config.toml
train_examples = 90422
image_size = 24
horizontal_flip = true
activation = "relu"
head_dim = 32
fused_qkv = false
parallel_block = false
dropout = 0.05
inner_norm = false
layers = 8
lr = 0.0014
cautious_weight_decay = true
lr_schedule = "cosine"
weight_decay = 0.0
Rows from block 4 of a small image classifier, named by matrix and row number. Rows with one number belong to one neuron. Each number is 128 + 24 x the weight over its row's rms, rounded and kept within 0 to 255. All counts start at 0. After the name is the row's rms in percent of the matrix's.
After each neuron's rows are labels from the 100 images, of 14976, where the neuron reaches its highest value: "responds to" is what is common among them; "place" is the part of the image that holds the peak. Only what is clearly more common there than usual is listed. The data: photos of plants and fungi (iNaturalist).
# fc1: MLP up (model.blocks.4.mlp.fc1.weight, 1536x256), inputs 128-191
# fc2: MLP down (model.blocks.4.mlp.fc2.weight, 256x1536, transposed), outputs 128-191

fc1.88 099 [169 113 149 139 111 131 125 142 107 139  78 136 155 125 105 132 130 132 119 102 135 123 135 121 183 127 136 130 149 145 102 122 111 143 137 114 126 150  95 114 140 123 132 173 108 139 112 143 141 112 108 149 118 158 170 147 180 174 164 105 120 134 138 118]
fc2.88 092 [130 149 104 123 147 117 127 104 124 169 149 161 113 125 129 117 108 134 152 146 141  98  90 140 123 135 167 123  64 155 125  92 106 118  93 148 137 111 127 179 133 155 104 139 117 165 139 110 146 157 116 129 169 133 125 163 121  95 161 145  96 143 121  91]
responds to: order Caryophyllales; family: Cactaceae
place: bottom left

fc1.1 100 [159  97 123 136 129 140  73 107 151 115 106 100 173 109 132 148  98 132 104 116  85 147 152  99 140 106 136 146 155 133 127 108 151  82 143 173 151 141 132 137 113 132 168 142 100 105 128 113 139 141  90 154 118 113 139  99 132 159 114 114 121 126 121 145]
fc2.1 104 [129 142 126 104 133 172 139 142  96 142 113 154 130 143 117  94  86 124 133 104  86 158 155 142 127 147 124 124 102  94 137 140 141  96 133 166  81 117 138 121 122  77  91  79 139 128 141 118 126 147 117 153 126  98 118 160 134 174 126 168 114 135 134 105]
responds to: order Caryophyllales; family: Cactaceae; class: Liliopsida
place: top right

fc1.675 102 [151 159  93 121  92 115 120  76 130 102 136 133 148  98 100 130  99 108 130 150 115  84 104 149 165 127  85 124 159 116 158 113 138  88 130 133 154 165 175 134 123  85 151 185 149 102 166 126 145 154 128 122 124 132  86 151 136 136 110 148 166 132  40 121]
fc2.675 110 [116 117 133 120 154 116 112 107 127 145 148 167 110 128 124 112 120 146 118 134 142 128 148 140 151 171 100 108 150 149 137 135 114 122 129 190 168 118 103 139  74 115 169 145 162 151 156 129 134 156 118 122 119 110 167 142 144 146 115 133 108  68  99 129]
responds to: class Liliopsida
place: top centre

fc1.86 106 [158 146 102 140 160 143 112 125 156 147 117 149 153 144  60 123  74 138 100 122  94 108 121 143 107 110 154 122 141 154 146  94 120 109  93 117 138 132 132 123 118 110 111 138 116 149 147 122 109 136  78 139 151 120 164 141 125 160 159 155 142 131  67 156]
fc2.86 110 [120 149 119 112 103 169 142 146 127 160 107 137 152 127 104 111  74 117 124 140  87 137 180 104 146 156 134 130 119 114 141 121 153  78 126 139  98 151 159 115 142 107 140  63 138 134 137 109  80 129 105 120 108 129 128 162  75 121 131 107 114 175 152 113]
responds to: order Asparagales; family: Asparagaceae; text has "yucca"
place: top right

fc1.637 092 [128  94 111 157 191 115 151  95 141 139 140 110 155  94 127 135 107 105 124 128 162 142 151 175 123 102 110 156 137 130 110 102  98  74 147 141 137 135 161 143 162 126 127 195 122  83 112 144 124 154 136 122 128 144 111 116 129 146 134  95 140 138  87 156]
fc2.637 085 [123 131 130 110 142 125 118 108 116 142 142 138  87 143 105 154  99 153 150 182 194 119 124 141 126 150 138 136 107  91 119 103  85 134 110 129 126 148 117 104 124 138 126 128 117 121 110 108 167 151 122 186 107 156 148 105 125 153 144 162 140 147 110 109]
responds to: order Caryophyllales; family: Cactaceae
place: centre

fc1.537 098 [159 125 154 138 170 153 104 128 166 145  86 127 119  99  64 104 125 113 124 105 116 155 147 105 174  91 126 165 140 128 163  92 148 133 148 115 131 191 108 116 132 134 128 144 112 108 163 132 101 148 113 124 108 102 160 131 115 138 135 146 118 123 107 122]
fc2.537 092 [122 112 149 100 148 149 109 122 107 159 118 115  99 123 110 125  84 119 119 101 119 149 145 133  97 167 137 147 126 112 112 133 136  95 118 171 117 133 139 154 111 134 127  77 150 192 126 144  68 112 108 157 116 110 144 158 111 131 124 167 131 181 172 136]
responds to: order Caryophyllales; family: Cactaceae
place: top right

fc1.627 100 [107 129 131 125 129 106 145 159 123 164 120 121 146 105 112 136 107  94 145 111 129 119 136 166 132 125 134 143 127 148 159 113 115  66 155 144 128 135 136 148 136 132 127 142 125 137 115 134 163 170 112 146 147 109 117 117 113  99 182 131  79 170 128 122]
fc2.627 111 [ 83 116 138 157 138 153 107 112 152 139 114 136 120 165 167 131 176 141 132 117 155  81 120 166 106 114 126 152 144 116  90 133 138  98 106 106 150 141 115 127 153 159  96 158 120 177 100 117 157 143 146 123 148 159 108 141 128 123  98 141 111 152 112  65]
responds to: order Caryophyllales; family: Cactaceae; text has "cactus"
place: top left

fc1.464 092 [133 115  97 150 109 179  91 114 141 128 108 124 164  75  86 147  83 148 111 125  96 127 109 104 114 135 136 164 120 108 130 119 113 138 128 135 132 150 177 124 131 113 137 132 139 104 180 127 113 152 106 149 136 107 136 149 111 172 134 118 117 132  93 139]
fc2.464 088 [130 158 120 135 107 165 175 163 124 169  96 182 142 140 106 122 115 120 144 153  99 135 148 126 110 145 139 114 104 141 130 103 141 113 133 156 110 120 169 132 159 134 111  75 139  98 132 106 100 147 134 125 110  97 132 127 117 178 140 171 133 142 135 120]
responds to: class Liliopsida
place: top left; top right

fc1.457 096 [137 145 120 141 140 112 130 157 116 154 140 154  77 147 110 102 102 170 107 150 104 130 130 153 129 114 147 120  86 130 155 118 132  96 130 136 163 133 125 121 177 149 114 155 141 150  98 117  98 173 141  84 136 122 132 158 111 104 139 154 112 111 103  82]
fc2.457 099 [127 130 149 118  94 134 182 150 139 113  91 129 102 120 121 144 115 116 114 122 116 121 114 103 129 128  89  97  76 140 129 141 158 157 159 126 102 108 145 125 131 104 127 118  68 100 100 117 176 123 140 115 139 135 151 189 133 128 153 108  82 141 151 156]
responds to: order Asterales; family: Asteraceae
place: top left

fc1.14 108 [165 125 128 139 136 130 132 111 146 122 129 120  97 124 120 138 114 123 100 108 124 112 132 147 117  98 156  75 126 139 145 121 114  99 146 100 138 134 144 142 133 160  86 146 114 127 157 147 127 102 131 139 149 141 107 122 152 155 152 121 116 153 137 104]
fc2.14 106 [103 145 126 112 113 133 140 124 161 147 122 149 108 131 124  80 129 103 155  95 141 146 103 150 171  88 136 134 142 138 121 122 151 142 124 114  94 181 178 120 120 148 127 110 126 147 139 104 163 139 127 131  95 111 100 123 109 129 132  91  78 133 129 137]
responds to: family: Asteraceae
place: bottom right

fc1.443 101 [125 126 138 123 118 131 115 136 146 143  79 148 182 141  62  98 107 110 137  80 101 157 112 125 145 122  88 129 145 124 112 121 141 152 155 116 126 200 133 147  88 122 118 115 118 128 121 137 142 154 114 122 124 111 160 139 145 184 154 115  89 107 102 139]
fc2.443 100 [118 112 117 102 107 147 128 128 135 153 115  88 113 116 112 143  87 107 162 107 133 154 130 136 138 131 136 141 137  91 150 132  71 116  90 131  80 128 134 155 139  88 115 135 129 165 125 144 122  93 104 165 136 155 139 166 136 156 151 183 141 159 154 130]
responds to: order Caryophyllales; family: Cactaceae; class: Liliopsida
place: top left

fc1.339 093 [164 130 144 106 137 117 137 131 116 159  85 159 122  91 105 180 136 138 110 112 156 130 137 106 127 126 194 165 111 155 113 100 132 114 124 120 122 127  67 110 144 133 133 131  91 120 128 144 112 125 123 153 104 117 137 130 146 112 170 130 126 148 108 110]
fc2.339 089 [ 98  97 135 147 101 158 111 148 145 142 137 139  97 148 146 161 101 155 150 110 132 141 164 119  83 149  66 120 104  85 103 163  99 108 119 165 133 102 109 123 123 139 120 115 147 117 135 133 109 109 117 123  74 174 149 159 139 105  87 111 110 154 188 137]
responds to: order Caryophyllales; family: Cactaceae
place: top left