Rows from block 3 of a small image classifier, named by matrix and row number. Rows with one number belong to one neuron. Each number is 128 + 24 x the weight over its row's rms, rounded and kept within 0 to 255. All counts start at 0. After the name is the row's rms in percent of the matrix's.
Before each neuron's rows are labels from the 100 images, of 14976, where the neuron reaches its highest value: "place" is the part of the image that holds the peak. Only what is clearly more common there than usual is listed. The data: photos of plants and fungi (iNaturalist). In brackets: how many of the 100.
# fc1: MLP up (model.blocks.3.mlp.fc1.weight, 1536x256), inputs 0-85
# fc2: MLP down (model.blocks.3.mlp.fc2.weight, 256x1536, transposed), outputs 0-85

place: bottom centre (27)
fc1.195 103 [116 106 133 152 128 116 159 114 148 145 130 116  76 148 102 146  85  87 156 149 105 126 114 136 113 120 129 157 145 137 134 126 106 166 146 141 124  81 122 102  64 129  93  96 150 126 135 138 113 133 122 124 115 150 150 148 146 171 139 120 140 148 130 145 118 138 124 142 128  86 144 145 152 102 149 131 166 114 116 109 134 147 139 162 126 118]
fc2.195 101 [104 115 135  94 125 136 106 180 178 152 112 146 133 100 114 118 150 156 105 117 128 123 113 119 109 106 113 111 120 115 127 172 125  96  99 135 123 115 103 101 134 164 132 113 131  86 106 186 157 118  74 144 148 135 101 150 142 132 165 124 101 157 168 116 140 120 119  71 100 135 108 117 174 111 149 136 127 136 138 123 126 152 124  82 110 155]

place: top centre (29)
fc1.740 094 [136 165 118 128 134 151 132 165  81 117 157 154 136 134  83  85 171  84 135 128  94 154 143 113  96 128 153 192  89 118 115 101 133 125 128 142 137 140 125 119  94 140 115 106 145 133 129 121 133 122 170 106 116 138 105 127 118 117 153 133 127 119  79  88 137 124 122 136 132 107 104 105 114 120 166 124 127 150 133 136 170 107 121 137 157 131]
fc2.740 094 [167 134 107 169 109 114  93 149 162 137 109 117 126 100 106 169  99 159 117 166 103 145 148 140 156 115 142 114 157 118  96 187 164 145 135 114 135 145 139 168 157 144 122 108 151 113 130 111 135 170 146  70 147 156 123 121 136 126 179 104 121 147 132 105 121 129 114 145 128 135 127 126 156 105 146 111 116 204 140 146 120 103 149 171 106 134]

place: bottom left (42); bottom right (34)
fc1.178 104 [112 117 129 155 116 159 114 142  97 123 122 113 143 109 110 126 155  75 129 160 102 110 120 160 153 122 116 145 121 127 109 116 137 126 104 136 119 137  80 148 139 153 155 140 118 142 118 142 122 125 107 138 147 171  76 142 114 116 101 141 128 107 122 122 172 113 154 153 123 103 130 180 120  96 169  85  98 132 159 138 148 155 117 168 145 172]
fc2.178 104 [ 94  90 133  98 105  99 134 157 144 133 121 131 164 136 141 148 102  90 104 119 124 114 119 132 171 126 122 125 114 111 130 124 118 123 115 170  99 124 110 129 115 167 106 118 159  95 127 154 132 151  90 121 116 137  97 125 139 101 120 106 138 125 106 152 154  94 151 106 158 178  95 135 156 161 103 143 125 140 116 137 139 132 125 129 125 128]

place: centre (31)
fc1.279 098 [128 100 130 159 157 128 150  96 122 133 116 108  91 131 106 148 161  76  99 121 146 126 121 159  94 201 115 121 126 163 135 106 145  97 154 129  96 146 152 158 100 163 152  97 143 117 179 101 106 117 119 140 140 139 163 140 143  70 159 144 119 155 166 117  77  84 146 151 142 107 112 133 128 118 110 113 147  79 129 126 129 114 122 152 107 136]
fc2.279 097 [130 103 155 111  92 152 109 143 105 104 144 124 148 180 131 148 104 105 109 147 153 143 109 108 107 181 101 132 145  97 119 122 138 115 200 102 158 112 109  79 115  90  85 117 106 157 153  68  89 104  81 148 178 130 153 144 116 178 106 164 121 138 121 128 120 149 131 120 174 144 167 142 115 123 104 115 147 105 106 112 157  96 122 158 129 131]

place: bottom right (36)
fc1.686 098 [141 137 135 101 108 129 132 138  78 183 110 159 109 130 103 128 164 148 124 162 111 169  75 112 130 110 127 164 100 116 137 143  76 170 145 143 138 132 120 126 120  73 123 164 119 116 124 130 173 142 158 128 144 112  74 107 141 150 140 136 125 119 137 149 113 125  84 114 135 111  92 129 153 140 139 104 137 124 134 136  86 135 174 137 136 114]
fc2.686 097 [137 123 119 117 110 164  88 111 105  97 149  96 144 127 129 123  99 125 113 154 104 110 158 131 120  67 117 141 107 124 114 137 146 181  94 114 148 127 132 127 117 125 104 122 131 143 138 131 112 152 124 152 120  83 151 144 127 109 111  61  93 132 108 137 135 114 130 150 126 118 147  94 173 147 166 123 127 240 124 164 146 129 139 128 112 149]

place: bottom left (31)
fc1.745 089 [127 147 154 115 103 134 155 129 110 139 159 103 124 124 153 152 109 178 145 131  74 164 128 140  99 130 158 147 166 109 102 130 121 127 143  95 138 149  73 112 115 135 140 134 126 151 114 113 164 103 121 110 156 173 133 120 143 152 162 146 162 111 126 103 132 125 137  79 138 122 147 146 117 115 131 139 127 118  67 179 184 119  73 126 193 124]
fc2.745 081 [115 147 118 122 160 155 131  87 104 128 121 122 142 153  99 152 141 121 122 130 139 130 105 165 100 104 169 128 108 113 120 120 140 132 152 103 109 114 184 104 137 158 154 105 130 140 110 156  93 113 118 121 151 108  82 104 153 113 119 145 126 135 117 144 110 111 122 113 148 133 104 137 176 102 134 129  99 135 115 152 153 144 117  80 115 129]

place: bottom centre (27)
fc1.419 105 [109  96 149 131 128 134 124 155 135 128 142 128 108 121  84 132 105 141 197 139 165 173 131 106 134 114 147 158 107 143 177  96 114 125 100  66  77 102 158 128 117  90 149 134 125 172 139 158 124 164 114 151 115 164 100 135  81  91 111 109 148 109 135 113 123 153 150 100 157 149 150 126 110 136 123 127 108 122 124  99 145 145 103 118 163  94]
fc2.419 105 [102 141 111  73 117 120 126 116 149  98  84 125 114 109 125 139 117 103 117  96 122 102 143 145 135  47  92 127 103 100 166 154 128 170 130 126  93 126 112 124 127 125 152 135 146 158 138 138 127 170  99 191 137 123 143 110 124 116 117  95 134  87 138 141  93 156 117 116  81  72 111 129 136 135 123 114  99 166 159 120 116  92 114 147 132 131]

place: bottom right (34)
fc1.133 091 [119  85 116 145 113 137 127 156 147 145 113 138 112 108 127 143 131 159 140 144  83 128  98  94 111  88 113 173 117 115 149 113 106 107 139 139 115 143 126 118 127 107 135 156 153 148 147 138 181 152 117 135 127 135 106 116 100 128 146 135 121 173 117 130 111 101 113 116 136 133 112 151 152 107 175  77 121 138 162 149 156 113 153 121 148 166]
fc2.133 087 [142 110 103 111 134 149 121 142  86  79 173 133 126 145 122 124 140 126 155  87 107 123 153 113 142 108 134 162 151  90 123 131 157 159  90 109 106 164 160 133 132 119 121 116 135 135 123 112 139 173 137 112 125 152 151 130 172 109 139 104 140 101 125  86 143 125 150 123 111 120 110 105 141  99 148 161 154 221 116 142 118 115 111 129 111 148]

place: top centre (41)
fc1.108 104 [120 105 101 143 143 148  98 158 180 109 108 107 135  65 105 159 154 103 142 118 132 115 132 145  90 142 101 136 123 129 123 132  97 136 143  98  66 112 148 180 119 166 133 137 137 174 142 125 124 165  88 154 114 133 171 106 123 105 146 120 127 124 115 134 110 112 149 150 129  88  93 149 107  64 117  79 145 118 111 137 137 110 149 141 128 132]
fc2.108 108 [116 146 133 106 122  90 113 110 100  97 162 121 138 159 165 123 121  96  71 118 173 135 143 134  80 178 121 144 133 110 139 163 111 113 170 113  86 121 146 156 120  97  93 136 132  92 127  91 102 126  84 118 121 118 142 118 157 153 128 147 168 154  75  99 106 112  93 171 180 132 154 143 150 163 145  97 126 142 118 143 129 138 164 150 131 122]

place: middle right (28)
fc1.402 110 [108  80 145 139 111 142  86 103  94 124 169 143 127 138 159 126 108 138 179 129 148 190 118 106 135 133 104 119 157 119 103 147 109 151 138 118 135 134 115 112 124  57  80 110 131 189 141 160 106 142 147 136 135 140 138 118  99 144 144 160 139 183 100 110  99 162 104 142 182 133 117 115 121 139 139 122 103 129 111 154 108 115  92 130 166 102]
fc2.402 110 [ 77 145 109 145  91  95 128 148 136 118  94 139 182 171  78 123  96 112 147 156 155 134 139 128 133 124 103 155 108 158 127 101 140 114 146 134 112 147 149 110 122 147 132  91 164 105 132 169  94 133 149 139 119 120 131 156 108 109 124 129  76 134 128 114 170 146 136 125 175 131 104 154 144  91 130  93  95 158 138 103 133 116  65 157 135 114]

place: top right (28)
fc1.154 096 [143  99 120 134 127 130  91 136 131 143 125 156 138 111 141 162 119  92 113 129 134 131  81 132 111 164 124 138 139 107  99 143  86 128 126  90 163 108 138 111  87 119 142 146 110 110 190 130 111 107 112 129 107 114 134 101 107 103 162 121 160 177 118 120  83 120  98 161 149 109 191 153 165 121 123  72 147 122 117 131 131  93 128 155 125 119]
fc2.154 093 [130 112 136 115 123 157 105 107 136 107 146  80 113 137 104 160 164 162  91 144 159 117 132 111 137  94 107 112 124 105 165 144 127 149 117 119 121 113 124 125 123 135 145 115 108 136 126 109 121 123 130 151 165  82 134 161 142 137 116  82 105 103 113 173 123 136 127 105 104 124 138 145  86 153 136 159 102 158 113 108 154  99 130 169 118 135]

place: top left (33)
fc1.552 108 [112 172 169 129 116 120 121 106 110 155 144 113  75 119 133 120 177 151  93 168 123 147  94 137 106 121 149 127  71  96 118 149  78 144 184 148  98 109 103 127 147 149 137 112 113 131 120 137 131 123 113 138 140 126 132 123 178 127 103 139 173 111 136 162 101 112 122 116 148 104 141 142 127 148 143 129 142 109 136 101 141 116 175 110 117 141]
fc2.552 108 [ 69 110 140 171 113 109 141 132 179 145 117 168 150 166 107 123 159 130 121 107 101 118 144 136 146 107  89 122 133  72 126 111 146 128 124 159  97 141 148 147 110 149 134 132 113 151 152 138 135 122 140 106 132  95 155 103 122 100 131 105 108 119 121 152  90 150 124 116 116 135 113  80 169 162 144 126 114 135 137 112  61 139 135 164 107 104]

place: top right (31)
fc1.414 103 [164 110 117 106 130 115  94 122 143 128 148 173 124 149 110 181 157 123 106 167 166 114 122 166 117 144 122 154 145 160 107 125 146 147  92 151 149 130 112 128  88 105 138  90 196 145 115 111 130 149 137 119 110 176 129 135 126  88  96 188 177 120 110 132  83 121 165 118 192 114 117 156 102  72 140 125 134  89  71 126  80  94 100 148 137 161]
fc2.414 111 [122 132 150 166 149 109 134 151 164 149 190 167 147 145 148 132  95 104 101 140 172 122 110  88 144 173 141 118 146 143 111 130 153 113 120  80 132 124 128 139 153 117 115 108 135 130 121 115 124 120 155  39 115 135 132  99 105 143  95 134 110 130  83 104 120  99 134 158 151 155 162 146 115 129  93 148 117  85 105 123 165 143 133 104 134 113]

place: centre (27)
fc1.760 100 [161 103 152 158 115 105 138 162  96 117 126 154 119 116  88 125 179 137 155 150 173 175  95  74  95 115 114 130  90 155 139 132 124 171 129 103 119 129 130 131 118  83 135 149 153 140 138 106 124 124  89 150 104 126 153 139 144 104 107 130 142 117 148 124 102 131 123  62 106 127 171 121 136 125 118 127 145 127 123  85 130 109 136 118 110 102]
fc2.760 093 [157 184 142 143 174 133 145 125 172 133 136 130 165 126 130 116 142  91 112 103 131 108  90 136  95 160 109 115 131  83 134 106 117 137 163 152 135 101 139 103 189 110 159 155 137 161 185  91 110  96 134  80 124 145 154 118 138 157 107 121 122  97 100  74 106 154 144  93 138 113 155 147  77  82 139 145 159 148 140 118 127 114 130 158 124 142]

place: middle left (27)
fc1.272 102 [155 145 142 115 127 120 115 155 107 156 157 125 126 139 115  89 162 149 135 151 112 155 108 109  88 121 139 135 134 123 145 165 123 114 133 120 107 121 143 193 134  70 118 113 153 122 123 114 133 115 137 111 133 156 165  79 140 100 116 147 144 115 138  92  90  68 144 151 148 163 123 129  96 125 137 123 119 142 146 114 152 113  93 135 145 112]
fc2.272 105 [101 156  96 141 151  98 138 139 178 117 160  91 112 160 117  96 185 127 148  96 138 144 104 179 161 101 129 147 101 102 153 137 167 132 102 127 116 126 128 103 106 131 107 137 153 100 118 152 173 124 122 154 128 128 142 166 150 106 118 120 146 137 130  97 131 127 174 145 191 147 150 137 103 111 118 107  98 140 137 129 130 136 106 105 129 144]

place: bottom right (53)
fc1.411 092 [113 113 119 146 123 113 152 131  97 149 118 125 100 119 119 149 160 109 101 159  84 140  96 123 148  95 131 146 103 161 153 130 147 153 141 137 160 120 108 148 115 108 118 140 141 128 130 144 162 170 115 133 165 143  68 120 119 117 103 135 141 166  84 122 142 116  98 141 129  95 130 124 140 135 130  97  88 126 162 160 120 128 136 130 145 125]
fc2.411 088 [134  86 113 135 148 148 123 159 124  96 124  71 166 131 140 186  94  93  84  85 139 143 123 129 141 118 103 136 139  77 153 133 142 139 161 125 142 160 120 109 137 141 103 115 122 148 137  73  99 125  95 167 122 114 143 138 178 157 145  84 109  70 130 107 122 141 121 116 105 161 124 117 136 107 123 149 136 175 129 140 146 111 149 109 141 133]

place: top left (29)
fc1.319 117 [136 131 153 114  96 165 126 157 109 108 111 113 150 146 120 141  97  64 150 125 127 161 150 140 123 113 102 155 146 138 118 140 101 143 166 154 125 122  91 103  74 115 105 107 146 141 115 129 117 125 130 136 162 158 107 127  98 160 166 141 161 161 121 103 103 169 116 126 154  85 115 151  75 142 145 127 118 120 110 180 140 139 104 165 135 128]
fc2.319 123 [164 130 153 126 158 123 150 120 116 145 103  98 111  85  98 168 169 119  79 138  94 116 125 145 147 139 142 111 156 137 104 127 124 132 138 104 118 125 129 152 120 134 160 109 145 143 111  87 134 142 144 134 113 136  87 130 159 149 139 132 133 116 124 135 127 131 123 127 155 145  86 110 119  97 159 136 132 146 103  93 116 128 144 109 114 133]

place: top right (48)
fc1.51 105 [172 148 146  90  97 168 100 168 143 123 206  87 134 126 141 137 154 138 124 131 141 106 152 140 114 124 115 187 136  75  97 114 129 155  96 120 116 120 103 116 148 106 108 126 142 136 100 101  82 109 109 145 102 171 131 111 132 132 116 172 142  92 120  93 115 116  94 128 175 107 114 152 119  97 156 120 157  71  94 129 105  73 126 159 136 141]
fc2.51 124 [138 158 123 146 107 162  98  94  98  82 153 123 137 112 155  78  86 106 146 179 146 119 161 105 155  87 182  90 131 144 102 144 152 110 114 149 152 163 108 136 136 125  81 137 150 145 108 143 137 169 147 167 125 139 126 139 104 147 134 136 153 195 107 148 140 123  80 141 154  70 144 144 144 134 121 125 141 105 109 180 153 173 126 109 123 191]

place: bottom left (40); bottom right (28)
fc1.0 096 [151 136 136 105 128 154 136 150 151 130 143 136 130 145 127 131 105 132 137 136 135 133 146  79 162 115 155 152 137 115  97 132 156 152 134 133 132 126 109 122 133  98 138 132 116 126  96 146 163 119 150 111 122 158  99 109 128 131 159 150 144 159 149 133 146 114 123  96 137 113 126 128 128 112 146  94 106 136 106 143 186 132 154 132 157 128]
fc2.0 091 [129  97 117 120 158  86 114 131 127 117 168 126 175 111  92 166 129  72  93 124 150 130 133 136 124  90 131 128 108 136 146 126 149 143 143 122 146 125 162 138 112 126 108  64 122 125 121  93 119 152 124 148 120 123 117 143 133 163 130 103 132 101 140 108 124 117 107 151 145 111 139 153 118 131 127 142  98 167 151 109 127 138 124 117 162 146]

place: top centre (27)
fc1.492 103 [115 124 157 171 138 148  97 127 129 100 153 125 126  78 137 156 117  87 157 127 140 127 128 139  92 171 132 139 135 121 117 134 120 153 121  87 100 124 131 142  57 129 124 139 126 152 127 123 137 144 101 161  91 132 173  92 123  90 113 174 126 151 132 152 108 121 151  93 148 114 172 121  93  72 122  77 140 107 140 122 119 140 149 132 129 153]
fc2.492 101 [129 149 157 141 119 119 159 128  54 115 184 149 119 110 164 129 161 117 108 116 177 166  96  86 131 143 148 119 104 109 152 149 156 176 134 125 126 121 167 172 145 126 103 151 171 124 114 125 110 140 132 101  73 125 163  96 166 137 166 100 155 129 121 156 127 175 118 171 132 152 162 138 118 117 130 136 106 141 120 113  73 160 176 163 156  89]

place: bottom left (27)
fc1.584 090 [131  98 125 108 167 126 109 123 155  94 110 114 141 111 120 159 116  77 116 122 121  84 168 171 104 164 104 141 134 165 127 157 132 133 110 106 111  92 137  90 111 156 145 154 119 127 150  82 152 136 156  90 161 135  97 151 163 117 138 113 125 152 121 169 130 117 141 128 145  81 113 134 117 141  97 115 154 117 116 133  95 124 147 110  96 100]
fc2.584 088 [124 109 125  76 121 118 104 119 100 133 131 136 127 131 136  83 177 136 162  95 123 130 139 136 117 121  65 123  80  93 143 135 115 167 160 125 166 142  97 136 142 115 135 137 133 116 150 116  92 170 159 133 102 133 171 117 115 157 131  81 125 109 163 133 122 109 152 139 139 142 128 198 102  95 143 129 148 151 121 144 179 121 152 115 142 130]

place: top right (27)
fc1.361 097 [102 150 150 114 137 114 126 136 135 124 151 121 118 146  89 136 108 120 170 148 109 155 133  93  87 131 142 132 141  91 180  87  85  94 136 147  87 131 147 137 109 112 122 125 167 164 115  91 199 131 129 127 151 157 148  87 122 165 115 171 124 114  99  92  87 140 105 114 146 120 124 151 135 122 175 117  98 124 143 130 170 143  74 116 172 140]
fc2.361 101 [114 143 150 156 133 132 141 114 144 144 167 104 117 153 116 129 149 139 178 107 118 113 138 131 164  95 141 154 159 143 133 100 108 116 108 141  68  97 105  94 107  87 123 128 102 172 105 145 172  90 140 174 140 107 122 157 127 167 120 126 157  90  92 117 124 129 148 105 133 116 142 171  84 101 163  83 123 142 106 133 133 110 111 128 129 167]

place: bottom left (33)
fc1.709 098 [126 136 167 129 131 175 123 139 142 144 139  90 152 124 149 134 154 128 144 160 146 115 125 147 116 123 139 135 118 126 122 152 116 180 159 159 134 141 121 123 107 132 131 131  98 142  95  84 121 109 105 126 159 168 137 135 117 194 191 141 168 131 142 144 126 136  97 121 137  87 138 111 107 105 142 133 119 134 141 142 155 145 126 141 151 124]
fc2.709 093 [161 106  98  92 174 160 125 117 124 150 174 134 110 112 110 171 115  74 109 135 142 164 125 145 108 117 130 144 166 154 108 114 123 139 160  83 131 134 131 157 106 108  91  91 142 157 130  67 113 128 147 148 119 127 158 119 181 123 119 125 119 133 167 122  99 101 113 177 166 171 109 167 128 116 115 108 132 196 134 150 136 130 127 112 103 132]

place: bottom left (29)
fc1.4 102 [112 135  99  99 113 160 106 147 125 185 173  94 127 124 166 159 115 150 133 167 139 124 119 101 126 124  99 143 175 135 134 119  88 142 142 121 132  91  84  80 113 130 121 124 122 151 120 142 148 120 124 117 179 172 107 128  93 182 167 133 145 123  99 149 140 129 112 127 129 121 168 128 146 120 159 136  94 103 169 208 140 133 127 169 189 130]
fc2.4 107 [113 116 116 112 142 121 111 129 109 105 122 123 142 143 119 108 146  86 125 145 149 147 139 126 102 110 130  99 121  78 115 108 141 103 197 161 149 119  87 113 141 162 105 142 131 155 117 105 146 101 123 155 148 133 177 183 126 154  98 162 111 153 147 127 115 127 143 133 140 143 143 102 128 113 116 130 128 128 122 106 157 104 160  86  93 148]

place: bottom left (27)
fc1.658 104 [114 116 144 131 148 146 138 150 145 152 108 149 155 169 118 116 127  90 179 161 135 165 149 106 118 134 104 110 162 102 103 121 111 131 187 134 143 104 102 110 133  93 122 113 128 139 110 107 122 114 138 114 121 136 163  90 101 125 176 134 164 169 124 111 105  99  77 135 162  88 132 133 138 102  95 136 119 129  85 154 157 142  90 194 150 128]
fc2.658 106 [120  97 134 134 166 129  91  83 114 140 132 189  96 129 107 136 141 113  93 116 157 107 147 115 133 163 107 103  99 133 189 107  97 144 163 112 123 104 171 129 166 148 129  97 123 117 108 124 151 170 131 128 102 115  93 155 126  70 116 122 121  99 156 162 142 125 134 141 144 149 152 110 142 145 152 116 145 127 147 127 135 103 147 120 138 122]

place: top centre (30)
fc1.97 106 [160 137 163 120 127 117 136  97 125 140 163 152  54 123 151 153 173 121 128 146 171 117 109 137 124 133 105 169  65 140 136 115  98 127 155 134 137 120 112 122 162 117 125 152 119 134  95 114 147 146 131 121 148 153  88 139 110  96  90 151 142 108 161 177 110  89 138 115 156 135 132 156 109 120 141 111 108  91 136  98 114  83 146 191 124 120]
fc2.97 108 [107 112 156 160 134 119 140 164 184 177 151 144 144 134  89 125 128 127 151 111 118 137 174 111 142 158 173 134 152 132 145  85 100 102  76 142 131 128 186 123 151 154 161 104 102 101 149 166 131 134 135  98 144 152  95 103 100  96 128 155 126 145 111  67 118 119 126 106 121 150 109 120 134 112 149 129 115  75  95  85 128 130 131 119 109  97]

place: bottom centre (38)
fc1.291 094 [100 126 135 139 122 145  72 126  68  91 164 136  96 149 103 162 140 110 120 151 139 158 114 150  74 108  84 115 126 127 114 109 140 111 172 156 102 141 152 119  82 136 128  52 163 113 159  98 106 148 130 144 137 119 134 155  91 117  94 165 147 175 165 100  88 130 136 166 126 137 124 164 106 102 105 112 142 115 144 118 138 120 131 125  86 156]
fc2.291 089 [148 128 180 121 129 112 113 125  92 112 139 119 120 137  94 117  92 103  82 103 152 134 135 121 144 152 155 112 113 144 127 121 124 128 151 116  97 116 165 126  67 143 118 132 103 139 163 120 117 122 142 147 137 143 155 174 149 134  95 119 105 147 106 104 135 124 153 161 177 100 137 172 101 128 180 116 190 148 106  97 166 126 143 161 127 109]

place: top right (30)
fc1.672 096 [134 126 137 136 130 132 108 122 147 120 114 109 123  77  79 186 153 128 179 109  92 139 137 119 144 101 108 199 140 125  78 113 109 141 122  69 118 103 161 132 133 151 100 141 116 170  98 128 143 120 159 171 122 161 139  93 136 110 162 135 132 145 119 110 106 124  91  48 171  81 131 139 118 118 129 124 144 141 120 104 136  88 142 117  76 155]
fc2.672 096 [122 111 163 109 126 131 139 134  95  91 119 138 134 130 143 129 123 107 123  99 114 137 125 116 122 130  87 104 150  98 129 158 110 140 151 128 156 100 128  98 118 143 122 111  94 109 158 150 102 104 106 115 133  70 167  85 157 149 160  99 118 106 156 100 112 162 111 121 145 124 118 115  74 137 129 202 142 155 108 130 135 131 133 131 136  88]

place: centre (42)
fc1.149 103 [ 85 103 118 158  81 136 119 136 126 139 117 133 159 123 120 139 127 135 179 111  67 122 128 150 138  94 138 119 153 142 142 143 116 111 117 112 106 149 140 158 106 111  92 126 166 216 110 142 173 127 134 104 131 163 100 120 113 161 185 124 149 155 124  87 114 101 128 143 143 104 110 151 125 118 158 140 122 138 120 172 181 158 102 107 134 148]
fc2.149 104 [100 155 115 110 124 130 141 150 154 113 128 143 133 192 106 130 161  98 168 131 148 140 107 123 115 133 142 130  82 102 155 137 143 123 134 147 137 128 146 116  53  94 163 116 123  99 128 123  80 119 127 138 146 129 144 128 129  98 135 144 131 122 130 102  93 145 124  86 145 110 134 123 130 141 103 148 111 130  90 113 114  93 129 190 115 164]